config.toml
model = "self-supervised audio encoder (BEST-RQ)"
norm = "batchnorm"
init = "xavier_uniform"
optimizer = "normuon"
batch_size = 256
epochs = 63.9
lr_schedule = "cosine"
warmup_steps = 320
adamw_weight_decay_other_params = 0.01
Rows from block 2, named by matrix and row number. Each number is 128 + 32 x the weight over its row's rms, rounded and kept within 0 to 255. All counts start at 0. After the name is the row's rms in percent of the matrix's.
# conv: width-3 conv, dilation 2 (model.blocks.2.conv.weight, 320x320x3), inputs 176-197, a 3 kernel for each
conv.76 103 [ 95 112 109 102 113 121 160  80 108 156 183 130 151 123 125 178 151 144 157  76 122 131 154 181 132 109 151 154 186 119 151 138  96  83 157 144 196 107 129 123 147 150 124 152 118 139 128 158 141 121 140 130 151 112 146 134 114 109 200 188  89  84  59 146 146 109]
conv.77 099 [171 162  98 151 154  86 122 112 125 118 124 202 146 152 105 131 182  69 149 126 116 135  91 145  83 139  93 184  89 106 132 103 143 149 148 113 124  84 103 170 157 144  96 118 171 124 105 149  92  97 175  94 150 117 100 147 121  89 123 132 135 128 125  58 108 190]
conv.78 101 [123 111 173  91 142 107 118 129 115 119 164 197 113 121 232 148 154 140 142 156 139 109 112 138 126 215  94  98 130  98 145  96 129 160 100 107  88 102 130 125 164  68  56 171  95 103 195 118 101 161 140 131 182 150 137  82 127 178  88 140 132 116 121 173 136 104]
conv.79 097 [118 149 119 152 240 129 119  82 118  80  89  72 118 118 149 117 147 140 135 146  78 109  94 150 128 192 133 146  89 104 100 106 106  99 142 182 117 182 144 178 172 126 117 115 101 172 111 118 100 116 117  51 106 117  84 164 171  84  65  94 102 132 171 137  92 144]
conv.80 100 [174 153  92 172  91  97 126 148 152 105 119 141  90 108 167  71 102 118 102  93 124 100 161 123 122 125 138  91  94 137  52 132 133 166 121 128 139 144 127  82 117  69  72 170 153  80 110 137 174  89 102 149 153 111 147 133 146 176  83 154  91 116 136 216 148 127]
conv.81 101 [140  41 117 149 107 123  93 125 122 132 110 159 128 187  86 131 127 136 157 171 184 112  99 129  87 150 102 141 143 132 149 198 100 192 136 180  96 164  99  88 149 116 122  98 123 161 123  80 111 153 117 142 154 151 101 173 165 134 171  79 143 144  81 119  91 153]
conv.82 100 [149 125  62 142 162 165 135 138 109 113 109 139  98 123 170 110  84 162 145 223  98  99 152 155 109 226 103 135 119 162 160 122 140  57 163  90 152 116 168 118 152  82 130 170 146 132 148 127  96 120 135 159 122 125 144 121 174 121 221 125 152 108 149 108 119 102]
conv.83 102 [112 163 173 171 128 119  98 164 131  98 143 189 147 111  95 163 121 107 118 167 126 126 148 132 108 176  96  95 163 166  99 191 171 161 105 120 159  47 114 137 131  90 217  67 105 119 116 110 186 137 166 135 166 161 153 125  63 142 140  86 175 120  79 117 149 131]
conv.84 097 [173 112  97 115 115 125  91 132 161 134 158 143 195 151 157 104 153 166 146 138 106  71 153 136 178 175 109  95 111 171  72 189  84  95 158 139 132 106 152 109 143 138  87 164 137 130 153  84 129 126 106 100 126 108 218  96 120 174  73 135 159 128 117 133 119 157]
conv.85 098 [143 108 128  81 114  82 207 143 122 121  81 139 136  87 188 160 149 168 112 170 137 158 137 158 136 190  75  96  66 191 103 149 138  77  86  85 192  92 110 171 136 132 145 123 159 140 136 193 188 164 173 126  96 117 102  92 139 166 110 141 118 150  81  96 151 146]
conv.86 101 [131 122 152 190 163 103  73 162  92  85 166 114  83 180 147 141 169 111 122 109 159 156  75 134 159 139 111 155  88 115 150 133 142 151  93 118 126 133  93 102 101 117 121 138  85 102 115 112 135 134  95 122 122  49  91 135 167  86  93 195 191 139  71 192 162 168]
conv.87 099 [ 74 141 126 151 127 120 163 118 177 193 157 139  88 186 120 105 136 111 145  61 146 155  78  96 110 142 146  94  87 119 117 212 112 107 123 155 128 170  87 168 145 132 140  99 123 147 132 160 115 129 154 115 121 103  84 156 127 120 244  73 142 128 140 134 141 120]
conv.88 100 [163 107 120 141 186  85  93 116 189 102 132 159 120 129  68 168 136 170  82 112 139 165 124 116  92 149 145 137 122  76  92  89 151 174 141  93 119 153 169 151  89 123  95 127 145 152 133 134  90 136  96 140 147  95 137 176 108 176  72 123 108  91  97 140 118 126]
conv.89 100 [145 167 146 135 119 128 137 150 103 141 134  93 121 144 166 136 122 153 150 134 137 113  87 141 162  68 111 148 127 177 101 151 113 148 126 106 119  76  54 141 172 165  93 154 131 108 159 149 111  45 149  96 136 144 110 123 119 185  79  50 114 144 167 188 132 144]
conv.90 100 [ 96  99 102 103 160 149 162 111 121 135 148 139 136  82 171 142 173 116 113  71 129 105 140  91 139 199 154 183 122 176 156  73  54  91 214 201 153 118 101 113 134  82 104 126 120 126  71 146  72 154  94 135 149 168 126 102 109 118 137 120 110  87 114 126 109 143]
conv.91 099 [131 105 121 125 145 139 169 126  85 115 129 162 124  48 110 150 145 129 131 237  93 140 109 147 152 242  70 120  76 164 123 146 100 175 100 122 156 105 117 128  62 192 126 136  94  80 162 235 107 123 164 149 154 147 118 152 162 171 200 104 140 145 128 130 103 206]
conv.92 097 [103 121 118 131 182 118  80  66 138  57  72 113 100 158 145 141 141 152 131 175 170 108  88 143  92 139 106 133  54 113 162 127 144  83 156 136 111  53 115  79 159 127 117  71 128 110 189 106 120 151 148  95  72 132  99  73 118 158 118 119 104 149 172 120 118  96]
conv.93 101 [120  82 158 157 116 164 175 166  58  91 181 142 162 123 167 146 108 121 140 130 135  67  80 161 115 130 142 114 142 124 130  97 150 100 216 148 108 102 127 114 144 115  99  93 160  78 121 120 106  92 107 171 138 153 166 107 161 140 200 166 128  92 101 145 108 142]
conv.94 100 [116 147 153 117  63 139  76 145 176 112 101  67 119 120 153 153  93 127 157 154  98  85 128 115  35 180 138 135  89 108 152 170 116 168 100 125 133  65 144 156 118 130 145 121 134 121 140 168  73 151  59 148 141  91 144  50 162 125 141 110 177 166 114 120 102 167]
conv.95 100 [ 55 201 218 155  96 134 111 111  82  91 109 163  41 168 126 167 104 113  98 155 151 155 101 157  96 166 138 136 100 109 134 130 194 147  93  81 136 151 157  73  86 116 121 130 163 103 179 127 111 129 117 104 148  96 140 141 117 160 121 127 152 166 155 134  99 164]
conv.96 103 [125 104 143 124  92 117 139 103 186 150 111  69 160 137 153 121 134 108 123 145 111 108 149 169 130  67  41  78 151 143 122 185 173 107 106  72 116 114 171 111  90 132 123 208 127 144 110 169 114 140  95  91 123 183  86 178 162 122 138 103  89  48 152  96 123  97]
conv.97 101 [204 167 134 117  92 130 148 164 122 141 120 125 151  82 141 123 115 134 145 104 100 148 145 140 133 147 117 110 135 121  96 117 140 127 182 101 139  86 113 199 118 148  93 132 129 142 158 149 119  91 147  82  89 112 155 131  78 114 128 158 114 149 144 123 164 135]
conv.98 100 [152  95 125  82 148  87 122 106  84 128 108 118 116 119 147 154  86 127 154 114 117 100 132 125 170 123  55 123 118 113 147  36 107 108 110 105 117  96 111 104 103  96 162 121 150  88 135  77 114 149 140  98 127 149 117  95 121 158 114  80 130 148 138  93 103 106]
conv.99 099 [161 157 153 176 135 120 155 129 154 139 132 129  95 105 159 121 105 146 146   0  72 148 138 138 148  64 135  98 117 129 103 114 124 114 109  61 117 152  62 106 138 154  91 138  63 112 148  56 153 107  78 126 151 101 112 120  97 171 133  67  99 126 117 111  62 124]
conv.100 100 [122 102 125 136 105 151 143 169  95 157 106 101  74 132 117 157 136 143 175 129 156 145 151 146 101  94 118  76 112  70 127  97 153 158 105 151 122  90 124  96 156 129 167 133 128 141 141 133 121 160  80 131 144 152 164 104 154 119 130 154 184  88 143 145 117 168]
conv.101 099 [156 127  67 155 138 120 103 119 124 155 141 127 107 119 120 165 133 108  72 160 117 108 125 107 152 117 171 139  78 166 113 121 137 129 186 171 180 116 145  78 124 126 123 147 167 132 156 145 127 164 132 177  81  93  99  57  84 155 112 144  96 127 120 143 139 121]
conv.102 104 [169 154 114 113 128 137 122 160 139 164 129 118 115  87 132 150 104 106 158 126 135 104  94 137 146 159 131 104  98 106 144 113 106 108  87 162 150 154  91  96 147 121 147  90 103 154 138  68 190 174 162 130 105 174 169 120 103 159 174  94 128 146 156 108 116 136]
conv.103 100 [151 105 109 166 149  96  92  99 146 117 160 167 129  78 136 149  76  84 148 128 100 124 200 100 131  71 177 169 138 119 172  95 117 114 111 147 125 148  82 115 181 127 164 170  94 183 107 107 170 148 123 131 126 153 198 119 117 150  82  91 160 122 158 115 155 108]
conv.104 100 [ 76 154  60 148 167 163 130 112  72  84  66 154 124  84 134 147 100 116 164 103 133  70  84 148 156 168 110 106 132 176 138 135 127 101 176 142 124  93 159 112 125 139  90 127 163 117 150 139 182 157 107  73 116  93 155 141  76 126 174  79 140 103 134 112 106 102]
conv.105 103 [ 89 133 181 133  63 114 168 114  67 124 220 124 115 197 115  88  98 133 170  77 171  88 155 119 117 125 135 109 123  84 101 126 126 119 127  73 156 127 164 112 190  81  79 162  85 184 124  96 154 147 136 174 146 145 101 197 131 140 153 125  90  96 133  81 139 155]
conv.106 101 [155 181 132  83 158 181  99 171 107 142 133 124 110 127 111 160 156 152 114 115 118 159 121 128 189  83 174 128 112 165 122 162 139 119 150 128 151 153 174 156 168 154  65 142 136  68  96 115 140 166 186 156 105 120 136 152 143 122 122 120 167 106 139 102 113  97]
conv.107 101 [136 215  52  61 147 100 116 116 142 106 111 157 116  87 159  87 182 153 121 109 179  68 147 132 147 123 144  73 119  95 178 134 144  73 134 197 129  82 102  99 123 109 144 126 139 135 165 141 126  75 113 147 132 129  95 104 114 118 146 122 171 144 173 162 166 139]
conv.108 100 [ 94 128 203 135 141 140  88 163 160  79  81  46 121  59 161 112 157 160 158  64 154 111 110 150 166 105 165 127  77  97 115 154 161 155 149 139 106 184 173 125 143  82 151  72 139 102 136 143 180 133  85  87 109 123 151 122  95 134 133 129 112  97 162 129 174 162]
conv.109 102 [ 95 139 104 130 156 120 135  97  90 168 123 146  88 109 120 124  70 175 110 123 114 144 204  96  91 131 111  92 153 157 126 172 102  97 141 153 133 114  84  74 162  81 109  90 149 121 143 100 132 165  86  76  83  87  73 135 158 146  78 108 113 152 106 111 114 168]
conv.110 101 [175  83  96 132 125  73 112 134 111 145 104 137 130 139 123 149 139 121  86 135 115 100 142 175 154 159  92 137 116 124  87 124 141 218 124 135 136 111 158  51 136 101 150 133 114 153 136 130 195 120  16 126  65 167 159 115 127 120 159  88 136 123 112  67 146  86]
conv.111 103 [ 84 197 126 178 100 128 147 139 152 105 169 141 185 129 123  82  90 123 138 166  96 163 135 122 215  74 150 102 133 180 153 153 155 120 142 160 104 138 155 132 114 146 120 170 136 134 101  62 113 148 143 109 106 164  98 135  96 129 140  93 123  94 135 113 152 118]
conv.112 094 [113 150 137 185  98 115 159 194 158 138  19  84 170 153 132 134 167 139 151 108 169 133 160 147 127  69  99  90 137 102  79 134 193 112 128 151  96 105 106 150 159 127 141 122 103 113 169 125 121  56 101 154 106 127 100 132 174  89  85 147  99 170 172 120 169 114]
conv.113 097 [131 106 126  96  95 132 118 166 138  91 118 184 125 132 126  87 125 124  92  81 176  98 118 150 128 117 115 130 154 133 136 111 112 114 118 107 150 126 138 134 119 161 128 114 119 113 101 116  88  87 149  95 136 146 117 121  58 103 109  93 132 154 179 136 114 116]
conv.114 100 [138 176  37 119 187 106 209 149  93  93 114 133 159  79 201 145 177 107 131  83 140 130 212 137 126 164 123 122 169 110 100 130 158 155 177 107 137 135 149 102 134 151 114 125 206 141  88 158 113 129 148 139 118 130 135  96 156 121 102 152 119 151 128  99 116 120]
conv.115 098 [140 178  83 182  91 125 162 156 123 202 134 151 166 144 202 128 110 129 139 183  81  64 151 146 145 129  97 111 100 157  84 119 187 166 125 178 148 129 155 138 109 116 122 125 129 149 106 123  93 153 145  53 147 149 114 186 148 129 160 127 115  58 144 122 156 148]
conv.116 100 [ 95 180 129 129 115 105 184  72 166 124  99 115 118  64  77 123 139 126 102  53 109 136  75  92 149  95  78 103 149  92 150 109 102 127 131 130 107 153  80 132  46 130 156 127 151  71 133 163 137 151 125  97  89 126 103 175 137 167 113 158  95 118 190 140 101  85]
conv.117 099 [102 145 167 137 113  96  97 149  87 105 137 114 186 114 113 146 131 159 123 165 135 135 112 138 158 139 109 116 143 119  98  94 152 121 163 116 125  89 137  69  98 121  96 130  77 114 110 160 132 116 115 115 171 125 128 124  89 152  14 121 151  63 214 144 173 119]
conv.118 103 [124 117 157 171 106 178  78  85  73 135  78 147 148 147  97 130 145 155 153 141 155 129 132 108 141  82  61 152  56 143 156  91 135  97 159 191 103 120 135 107 129 104  73 143 139  94  75 123  82 137 152 150  70 126 119 146 106 121  23 137 124 115 129 195 136 173]
conv.119 100 [148 121 158 122  77  96 129 120 120 135 119 140 163 113 127 119 171 159  73 131 183 174  91 146  71 100 106 141 126 154 129 115  73  88 130  99 136 145 111 136  83  69 156 143 175 146 153 149 148  98 136  26 129 197 145 153 195 131 124 186 129 131 120 206 145 159]
conv.120 101 [122  76 104 134 132 142 154 195  70  83 130 128  83 107 142 130 108 137 126 121 123 125 158  93 166  63 155 161  96 145  83 141 129 166 122 129  65 158 141 182 129 104 108 185 103 125 110 108 152 112 117  90  73 122 115  96 129 127 160 124 145 109  95 144 145 145]
conv.121 099 [128 100 101 186 130 136 121 127 101 101 181 140 148  87 108 120 131 122 135 126  93 173 127 125  92  93  80 127  87 128  76 159 176 136  53 151 119 122 134 139 159 105 141 108 131 145 114 131  79  90 121 130 133 152 100 111  71  98 151 139 170  97 160 151 109 102]
conv.122 099 [190  99 170 160 143  96  64  92 138  89 112  78 151 129 124 113 133 114 167 145 153 150 151 127 114 119 168 163 138 120 120 144 105  77 126 133 118 127 160 102  74 111  96 165 155 165  72 195 116 112 119 169 127 107 131 166  89 157 177  99  96  98 120 110 139  80]
conv.123 102 [118 144 166 170 121 125 122 150 123 145 137 125 114  90 142 134 136 173 117 116 168 102 133 124 100 100 133 114 106 178 162 121 162  91 125 159 149 169 124 166 133 100 150 133 104 111 116 159 133 103 126  86 111 149 147 153 112 178 138 114  24 151 106  98 184 123]
conv.124 103 [175 116 104 217 177 177 173 102 202 131 168 124 183 148 132 134 100 125 134 132  85 111 167 108  79 138 153  78 120 160  70  82  60 117 170 129 191  84 159 199 150 145 166 136 127 157 155 119 175 140 137 148  89 172 186 121 139 146  95  86 118 117 137 182 127 153]
conv.125 098 [ 62 119 157 110 148  98 136 192  64 142 142 103 123 115 119  95 168 118 191 147  71 142 142 165 167  83 107 108  46 124 173 147 122 120 147 153 112 112 127  42 105 148 153 114 106  99 136 122 131 127 137 170 171 194  90 159 122 113  98 163 161 148 113 135  90 186]
conv.126 100 [ 52 177 136 112 106  87 146  90  63 117 141 132 131 168  84  97 111  99 162 116 125 123  93 108 154 154  42 122 171 124 172 111  91 116 131 118 145 131 140  91 209 110 173 141 102 140 142 106 132  91  76 123  77 126 132 218 149 138 135 113 121 147 110 120  63 134]
conv.127 099 [162 135 120  54 128 150 175  69 115 132 107 141 146 116 139 115 139  97  93  93 179 137  38 105 120 135 164 112 140 137 104 116  99 104 162  84 128  72 150 114  57 116 116 130 125  91 130 133 122 173 122  65 123 113 127  52  74 162 104 148 161 119 124 108 119 108]
conv.128 101 [121 117 114 134  79  90  98 186 127 145 103 117  85 118 104 124 136 130 111 155 178 126 117 131 125 104 100 183 141 124 203 100 111  80 137  64 161  92 116 176 123 131 131 137 135 106 165 116  91  94 143 183  97  87 117 142 172  86  99 116 134 162 111 142 123 118]
conv.129 099 [122 127  86 152 142  82 159 148 106  65 131 162 150 146  71  86 163 129 152 112 161  59 161 105 148 117 118 161 108 113  92 137 138 153  95 212  83 166 115 142  75  92  87 192 155  96  79 161 119 116  72  71  98  98 122 191 104 146 140  85 152 140 112 137 130 168]
conv.130 098 [116  98 148 140  94  72 126  73 132 101 180 178 158 157 139 128 173  92 139  47 116 173 127 100 140 131 140 174 108  76 131 132 107  91 115 133  99  85 144 146 109 127 117  70 136  74 162  74 170 178 143 169 145 184 144 117 131 169 132 114 156 105 135 143 128 165]
conv.131 100 [149 148 154 118 135 150 155 171 123 138 120 128 135 127  94  64 142 133  85 125 123 189 114 158 119 133 146 147 122 134 161  83 138 128 136 131 118 122 150  68 118 145 163  78 130 123  98 102 126 105 180 152 124 100 107 151  68 168 106 142 100 140 157 108  82  99]
conv.132 096 [152 152 189 126 112 158 210 115  69  99 171  53 101 140 104  94 153 132  82 186  75 147 104 136 123 142  58 105 162 116 106 175 165 151 143 147 135 121 175 115 136 157 202 144 155  90  98 107 114  70 111 147 129 128 100  87 146 147 146 112  95 122 114 166  76 120]
conv.133 100 [ 93 158 146 121 140 155 109 102 177 132 174 123 125 175 126 126 210 127 160 139 175 101 197  99 134 160 179 149 145 122  87 135 131 148 104 132  99  75 144 119  98 150  77 128 117 120 162  67 124  93  69  97 107 133 103 166 156  87 182  82  90 207  86 103  82 150]
conv.134 101 [185 126 124  74 135 163 194 153 137  93 118 117 122  43  86 162 117 130  80 146 105 116 163  54 103 157 174 143 112 175 160 102  38 131 137 161 148 132 103  95 177 151  88 137 131 128 154 105 106 154 173  87 127 219  83 161 104 118 110 140 185 101 110 110 115 141]
conv.135 100 [155 154 111 125  91 149 100 145 150 176 104 110 113 162 110  96  90 143 145 129 164 106 155 126 113 135  83 100 137 110 152 143 132 163 135  50  65 136 145 134 158 146 160 126 176 170  82 116  69 144 103  97  98 107 156  87 143 144 135 157 119 101 119 190 131 109]
conv.136 096 [142 179  72 143 122 118  83 144 108 222  98 154 139 121 131 120 114 103 111 148 186 131 154 154  96 104 119 152  66  59 101 141 118 135 132 197 145  89 134  91 137 155 224 128 171 183 144 148 167  86 170 177 153 127 122 150  98 170 115 110  95 168 150 132 163 134]
conv.137 097 [153 112 139 102 158 105  81 112 126 153 122 155 121 132 172 153  90 101 126 116 149 119 139 131 122 227  95 184 152  96 143 161 157 105 132  98 152 176  98  89 172 109 130 131 148 121  74 158 128  95 129  74 160 107 148 134 170 171 163 111  47 165 107 142 172 133]
conv.138 100 [110  99 202 136 136 147 149 138  79 150 113 100 135  94 154  98 175 143 108 124 129 132 112 108 114 146  66 102 109 110 136 123 156 147 114 137 141 114 108  74  63 139 140  98  94 141  27 127 114 164 153 112 131  65 136 119 125 130 122 175 130 150 206  98 174 144]
conv.139 104 [126 114 105 182 117 153  93 149 137 142 111 139 119 162 145 110  80 128 129 109 126 133 164 170 171 101 188  64 133 181 129 137 146 187  64 105 150 150 131 157  71 164 158 156 125 122 117 102 129 155 136 144  97 147 140 108 103 154  73  81  84 119 167 128 189 148]
conv.140 099 [145  77 207 162 109 164 176 117 147  82 142 105 162 152 113 201 124 121 101 198 195 109 130 108 143  85 172 141 133 161  86 126 123 197 141 165 156 134 148 109 160 136 149 153 102 131 144 150 107 178 125 145  94 188 127 111 122 121 113 106 180 106 143 128  71 102]
conv.141 099 [ 94 173 145 181 128 132 106 113 159 102 168 113 167 151 104 118 128  95 178 132 181 111  98 178 208 140  86 132 163 122 149 115 125 185 167  96 168 159  81 129  79 119 115 198 129 136  83 102 141 134 122 112 194 108 107 174 136 137 127 199 142 140 152  85  94 129]
conv.142 102 [142  97 139 166  98 153  32 112 104  63 102 158 140 130 134 120 108 124 106 154 108 151 122 108 120 109  87 154  72 128 171 122 138 157 144 129  75 187 134  71 132 159  93 157 107 182 157 114 136 112 118 101 136 130 160  72 148 168  93 128 109 153 172 122 109 131]
conv.143 102 [136  83 161 142 144 115  82 152 115 136  85 115 215 116 134 104 151 145  75 155 156  73 137 152 118 172 168  28 117 101 107 108 108 168 123 166 125 149 195  92 164 112 139 100 164 113  89  92 111 147  81 145 134 172 153 110 199 177 123 132 113 148 109  64 162 117]
conv.144 101 [137 214  65 122 123  92  74 173 104 117 155  98  86 128 145 125 114 157 119 111 127 165 127 101  87  72 108 128 151  72 117 140  98 139  82 159  79  81 145 148 126 133 112 111 120 126 133 126 153 106 157 114 158 139 105 175  71 180  97 103  93 123 189  86 190 121]
conv.145 099 [129 137 208  67 149 110  93 174 177 117 147 143 134  91 163 114 118 196 153  95 115 179 155 110 143  88 135 138  81  76 117 130 114 140 109 166 127 115  99 166  82 167 138  93 132 151 143 110 130 103 137 143 104 127 123 137 145 116 119 152 134 106 106 131 137 138]
conv.146 101 [131 176  96 130 121 122 128 159  82 131 126  42 110 102 119 123 136 153 162  67  91 111 110 109 157   0 161 133 212 128 129 117 129 132  66 154 122 134 145 131 188 125 113 116 170  90 165 123 164  73 153 131 109 119 122  99 142 124  91 182 106 157 147 129  61 140]
conv.147 099 [127 168 117 160  99 140 151  89 145 110  92 149  92 131 156  94 101 102 131  91 123  98 132 190 137  65  78 106 132 132 165  89 136 108  97 182 143 152 138 158 132 129 150 139 124 112 161 155 113 163 111  86 131 107  85  85 115 157 138 178 137 123 107 109  82 125]
conv.148 103 [ 84 207 135 137 125 178 125 127 167  99 124 114  96 163 116  76 114  67 125 154 144  64 165 131 139  81 163 142  82 209 125  86 148 104 119  81 104 120  84  96 133 147  71 155  88 105 141 130  93  87 165 153 100 144  91 132 149 124 125 158 119 148 126 118 138 121]
conv.149 102 [136  94 202 118  70 145 167  60 139 125 160 134 111 117 162 158 120 142 135 119 182 104  81 141 170  94 142 150 126 162 155  94 129 204  57 130 121 146 145 140 120 142 139 111 128 159  96 123 118 135  65  84 105 118 151 117 138 104  93 107 119 177 122 117 141 140]
conv.150 102 [ 93 121 129 110 193 106 100  98 100 118 148 110 100 120 150 105 163 118 119 151 152 175 107  91 134 176 140  91 131 112  65  91 123 113  79 147 146  55 146 106 159 109 166 122 105  66 153 130 122 166 134  86 109  97  68 156 104  95 115 144  95 158 114 113 166 149]
conv.151 100 [139 202 145 131  97 121 124 146 125 160 169 132 124 120 127 137 134 120 128 150 102 118  92 170 132 113 122 151 128  57 189 175 126 101 140 129 113 143 127 120 129 125 135  44 139  98 144 129 173 104 105 107 133 141 133 131 190 168 144  89 136  80 123 126 146 107]
conv.152 100 [156 166 158 177 162 139 159 112 139 152 117 141 116 122 159 153 132 148  91 100 173 202  80 144 115  99  93 139 100 176 104 106 145  86 138 107 110 116 153 163 130 124 124 114 111  96 142 158 163 109  93 163 106 140 193  58 114 162 123 132  59 130 117 112 170 132]
conv.153 102 [130 104 150 146  63 131 157 130 127  71  99 142 117 155 159 125 144 161 141 111 155 107 168 144 181  96 150 104 102 149  80 144 144  80  97 136 139 123  68 112 188 132 128  98 142  98 107 149 159 109  96 105  89  90 155 150  96 116 131  41  88 197 200  70 162 167]
conv.154 101 [ 66 148 102  84 140 151 175  97 122 136 140 136 133  83 118 137 134 152 178 112 113  98  81  87 129 131 111 164 156 148  91 128 128 142 114 131 106 120 119  47 120 124 134 139 102 116 110 114 131 134 139 161 171 169  54 135 127  76 131  93 117 108 110 114 102  93]
conv.155 103 [102 174 128 100 146  99  95 159  84 127 138 142 124 162 123 149 110 118  99 107 167 117 133 131 193  68  84 155 101  75  97 140  95 164 122 112 101 181 142  92 183 138 126 119 139 123  44 161 122 113 153 156 107 167 116 156 124  92 132 126  94 123 137  91 153 135]
conv.156 096 [193  28  75 131 107 122 217 163  97 152 162 109 150 223 132 128  69 113  55 145  65  69 104  80 121  95 128 124 145 155 114 152 138  99  68 122  90 107 167 113 156 146  94  78 184  97  73  90 162 134 108 162 152 178 140 121 154  85 194 156  70 100 113 105 113 110]
conv.157 096 [ 69  88 124 114  78 110  98  97 122  94 124 115 130 158 150 134  91 172 149 144 123 138 119 143  94 165 145 187 123 105 141 150 138 163 132 174 121 137 117 110  84 186 155  80 146 170 141 116 123  81 114 159 195 143 142 107 137 144 149 131 177 172 125  90 110 121]
conv.158 101 [174 117 152 121 152 191 165 136 201 104 102 148 124 143 156 115 106 113 138  96 149 147 154 160 196 143 140 119 150  62 127 201  89  96 123 102 117 106  76 128 117  92  99 105 129  74 103 135 123 130 149 112  64 155 131 194 107 114 106 160 107 142 142 129 126 147]
conv.159 098 [195  95 144  71 129  98 145 128 170 117  99 185 103 105 184 120 158 156 146 136 132 165 107 169 130 103 107 158 136 135  84 151 175 170 162  93 115 172 124 170 112 155 140 157 129 157 103 123  87 152 128 163 118 146 153 105 148 125 115 113 204  67 127 114  91 149]
conv.160 100 [ 95 125 163 133 131 104 112 121 161 142 122 129 124 134 110 137 114 117 120  75 134 121  96 136 113  91 145 150 129 129 143 146  99 109 164 163 171  90 169 117 110 132 166 149 166 151 109 112 117 180 204 132 125 116 171 135  62 176 176 111 140  83 140 151 122 164]
conv.161 100 [166 119  98 113  93  99  95 185 162 145 101 140 128 131  80  87 111 156  80 178 117 133 136 109  89 129  84 164 114 139  52 120 163 103  94 103 111 135 134 111  91 177 110 134 159 123 172 125 118  87  93 134 184 147 149 172  97 168 126 116 102 125 148  56 129 124]
conv.162 105 [ 89  93 144 133 136 116 170 218 147 161 137 164 116 148  89  95 125  44  99 231 152 112  67 154 144 181  92 118 127  95 135 144 119 155 120 187  67 113 137  84 132 112 128  75 153 135  72 167 123 142 152  95 127 130 129 140 133  57 150  97 119  90 115  57 122 122]
conv.163 101 [ 72  81 112 140 134 130 104 154 132 127 128 129  84 134  81  95  85 138  93 154 117 138  70 162 120  95 131 111 132  95  74  92 124 123 124 100 125  93 143 107 118 140  71  80 119 110 102 111 109 123 132  99 102 148 122 148 145 135 177 141  75 150 141 224 109  90]
conv.164 100 [143 204 163 150  74 109 125 128 139 172 119  80 156 123 138 140 156 172  93   0 132 139 106 149 146  75 131 123 147 131 128 108 105 107 176 100 120 134  82 107 142 152 143 168 105 109 189  80  86 171 146 134 176 155 104 115 170 137  79 136 129 115 129 119 145  51]
conv.165 098 [149 143 129 160  94  97 144 112 109 119 114 118 131  79 148 116 111 117 170 130 106 160  74 206 161 140 146  70 124 136 117 148 125 110 206 134 127 106 125 101 108 141 173 115 121 155  92 144 128 123 176  53 129 144 189 133 110 125 166 107 167  78 117 114 143 121]
conv.166 100 [130 171 158 118 107 125 149 128 108  87 133 131 108  90  78 134 131 138 127 160 126 139 103 115 134 124 139  57 125 103 136 205  35 125 125  83 114 151 109 145 138 138 117 107 129 167 111 142 108 115 128 108  94 143  99 114  75 161 181 137 140  88 124 130 170 101]
conv.167 097 [124 244 164 115 122 141 142 139  98 170 132 169 142 178 165 136 137 159 185  94 120 115 138 126 118  45 100 130  44  86 103 147 153 112 133 167 113 135 114 117 110  57 127 123 132  50 122 136 170 115 165 147 107 141 145 159  78 173 136 170 114 124 170 149  67 137]
conv.168 099 [146 146 101 150 119 179 124 143 167 113 111 101 157 161 153 133 155 123  97 131  83 138 171 153 167  83 125 152 152 155 158 118 103 119 152 153 111 121 138 129 149 124 128 112 141 103 130 100 169 147 119 100 117 140  80 202 127  57  28 133 209 158 101 112 115 151]
conv.169 099 [ 92 158 122 147 172  68  89 125 132 118 133 169 153 123  69 158 114 156 157 147 161 109 126 110 122 156  97 178  64 166 127  68 121 124 106 108 147 152  80 110  71 176 113 138 105 126 101 120  92 136 122 123  67 192 151 109 143 110  83 156  88 129 111 170 172 117]
conv.170 098 [ 97 116 138 176 133 154 145  90 132 119 132 174 113 123 108 135 169 102 129 180 155 123 106 146 120 140 150 112 175  59 179  99 147 129 199 102 132 122  98 117 124 104 119 168 152  88 175 102  97 107  58 111 157 158 113 101 136 103 105 116 145 135  98 157 136 102]
conv.171 098 [124 107 141  76 104 153 112 151 138 139 168 144 123  86 147 133  91  88 144 131 150 124 109 130 107 176 156 180 127 110  58 116 117 131 150 136 100 105 118 124 123 163 103 116 172 152 135 166 148 140 111 157 146 148 161 182 133  97  84 124 166 171 172  89 154 108]
conv.172 099 [175 184  97 132 171  89 126 164 198 104 127 135 107 101 128 176 181 145 112 147 115 137 152 106 137  93  94  71 134 102 172 127 137 150 150 177  91 105  71 112 186  94 115  63 116 112  94 123 125  91 149  47 119 113 129  88 170 138  98  98 136 139 119 147 140  75]
conv.173 097 [141 130 135 134 134 134 132 133 143 145 183 153 130 162 112 127 131 111 102 174  84 139 100 154 164 140 128 182  30  85 143 160 132  69  71  76 142  66 121 111 212 120 179 102 150  99 152 126 125 163 150 136 115 103  86 143 103  98 198 139 130  90  95 103 136  71]
conv.174 099 [ 97 161 138 136 155 100 154 152 243 111 105 154 110 116 106 131 135 152  88 133 143 149 128 117 115 147 156  93 110 115 108 100 113 183 121 162 103 141  96 136 156 151  69 135 181  64 164 124 120 143 143 135 164  76 105 120 111 148 124 188 171 145 126  97 108 119]
conv.175 103 [ 99 130 130 158 106 136 138   0 190 108 145 123 134 117 133 134 155 135 148 129 111 122 120 138 181 131 162 139  33 161 101 110 159 145 148 149  81 173 132 140 134 103 130 110 127 217  62 106 105 124 144 125 149 174 154 185 149 144 172  90 143 115 145  95 143 153]
conv.176 100 [144  88  95 104 174  70 136 112  90 126 210  96 134 149 120 125 142  91 113 147 100 153 136  87 158 155 128  89 137 106 188 165 115 123 122 149  86 157 140 174  90 145 133 142 109  75 198  87 170 130 109  82 156 145 170 105  63 105 129 131 124 122 106 108 114 135]
conv.177 099 [185 140 124 186 146 124 117 142 100 115  86 104  94 149 124 157  88 136  98 152 108 188  83 116  95 142 144  57 157 184 224 109 107 141 103 153 155 111 170  99 135 157 112  87 148 155 120 109 145 196 111  80  95 139 109 149 132 206 106 112 122 127 165 123 119 124]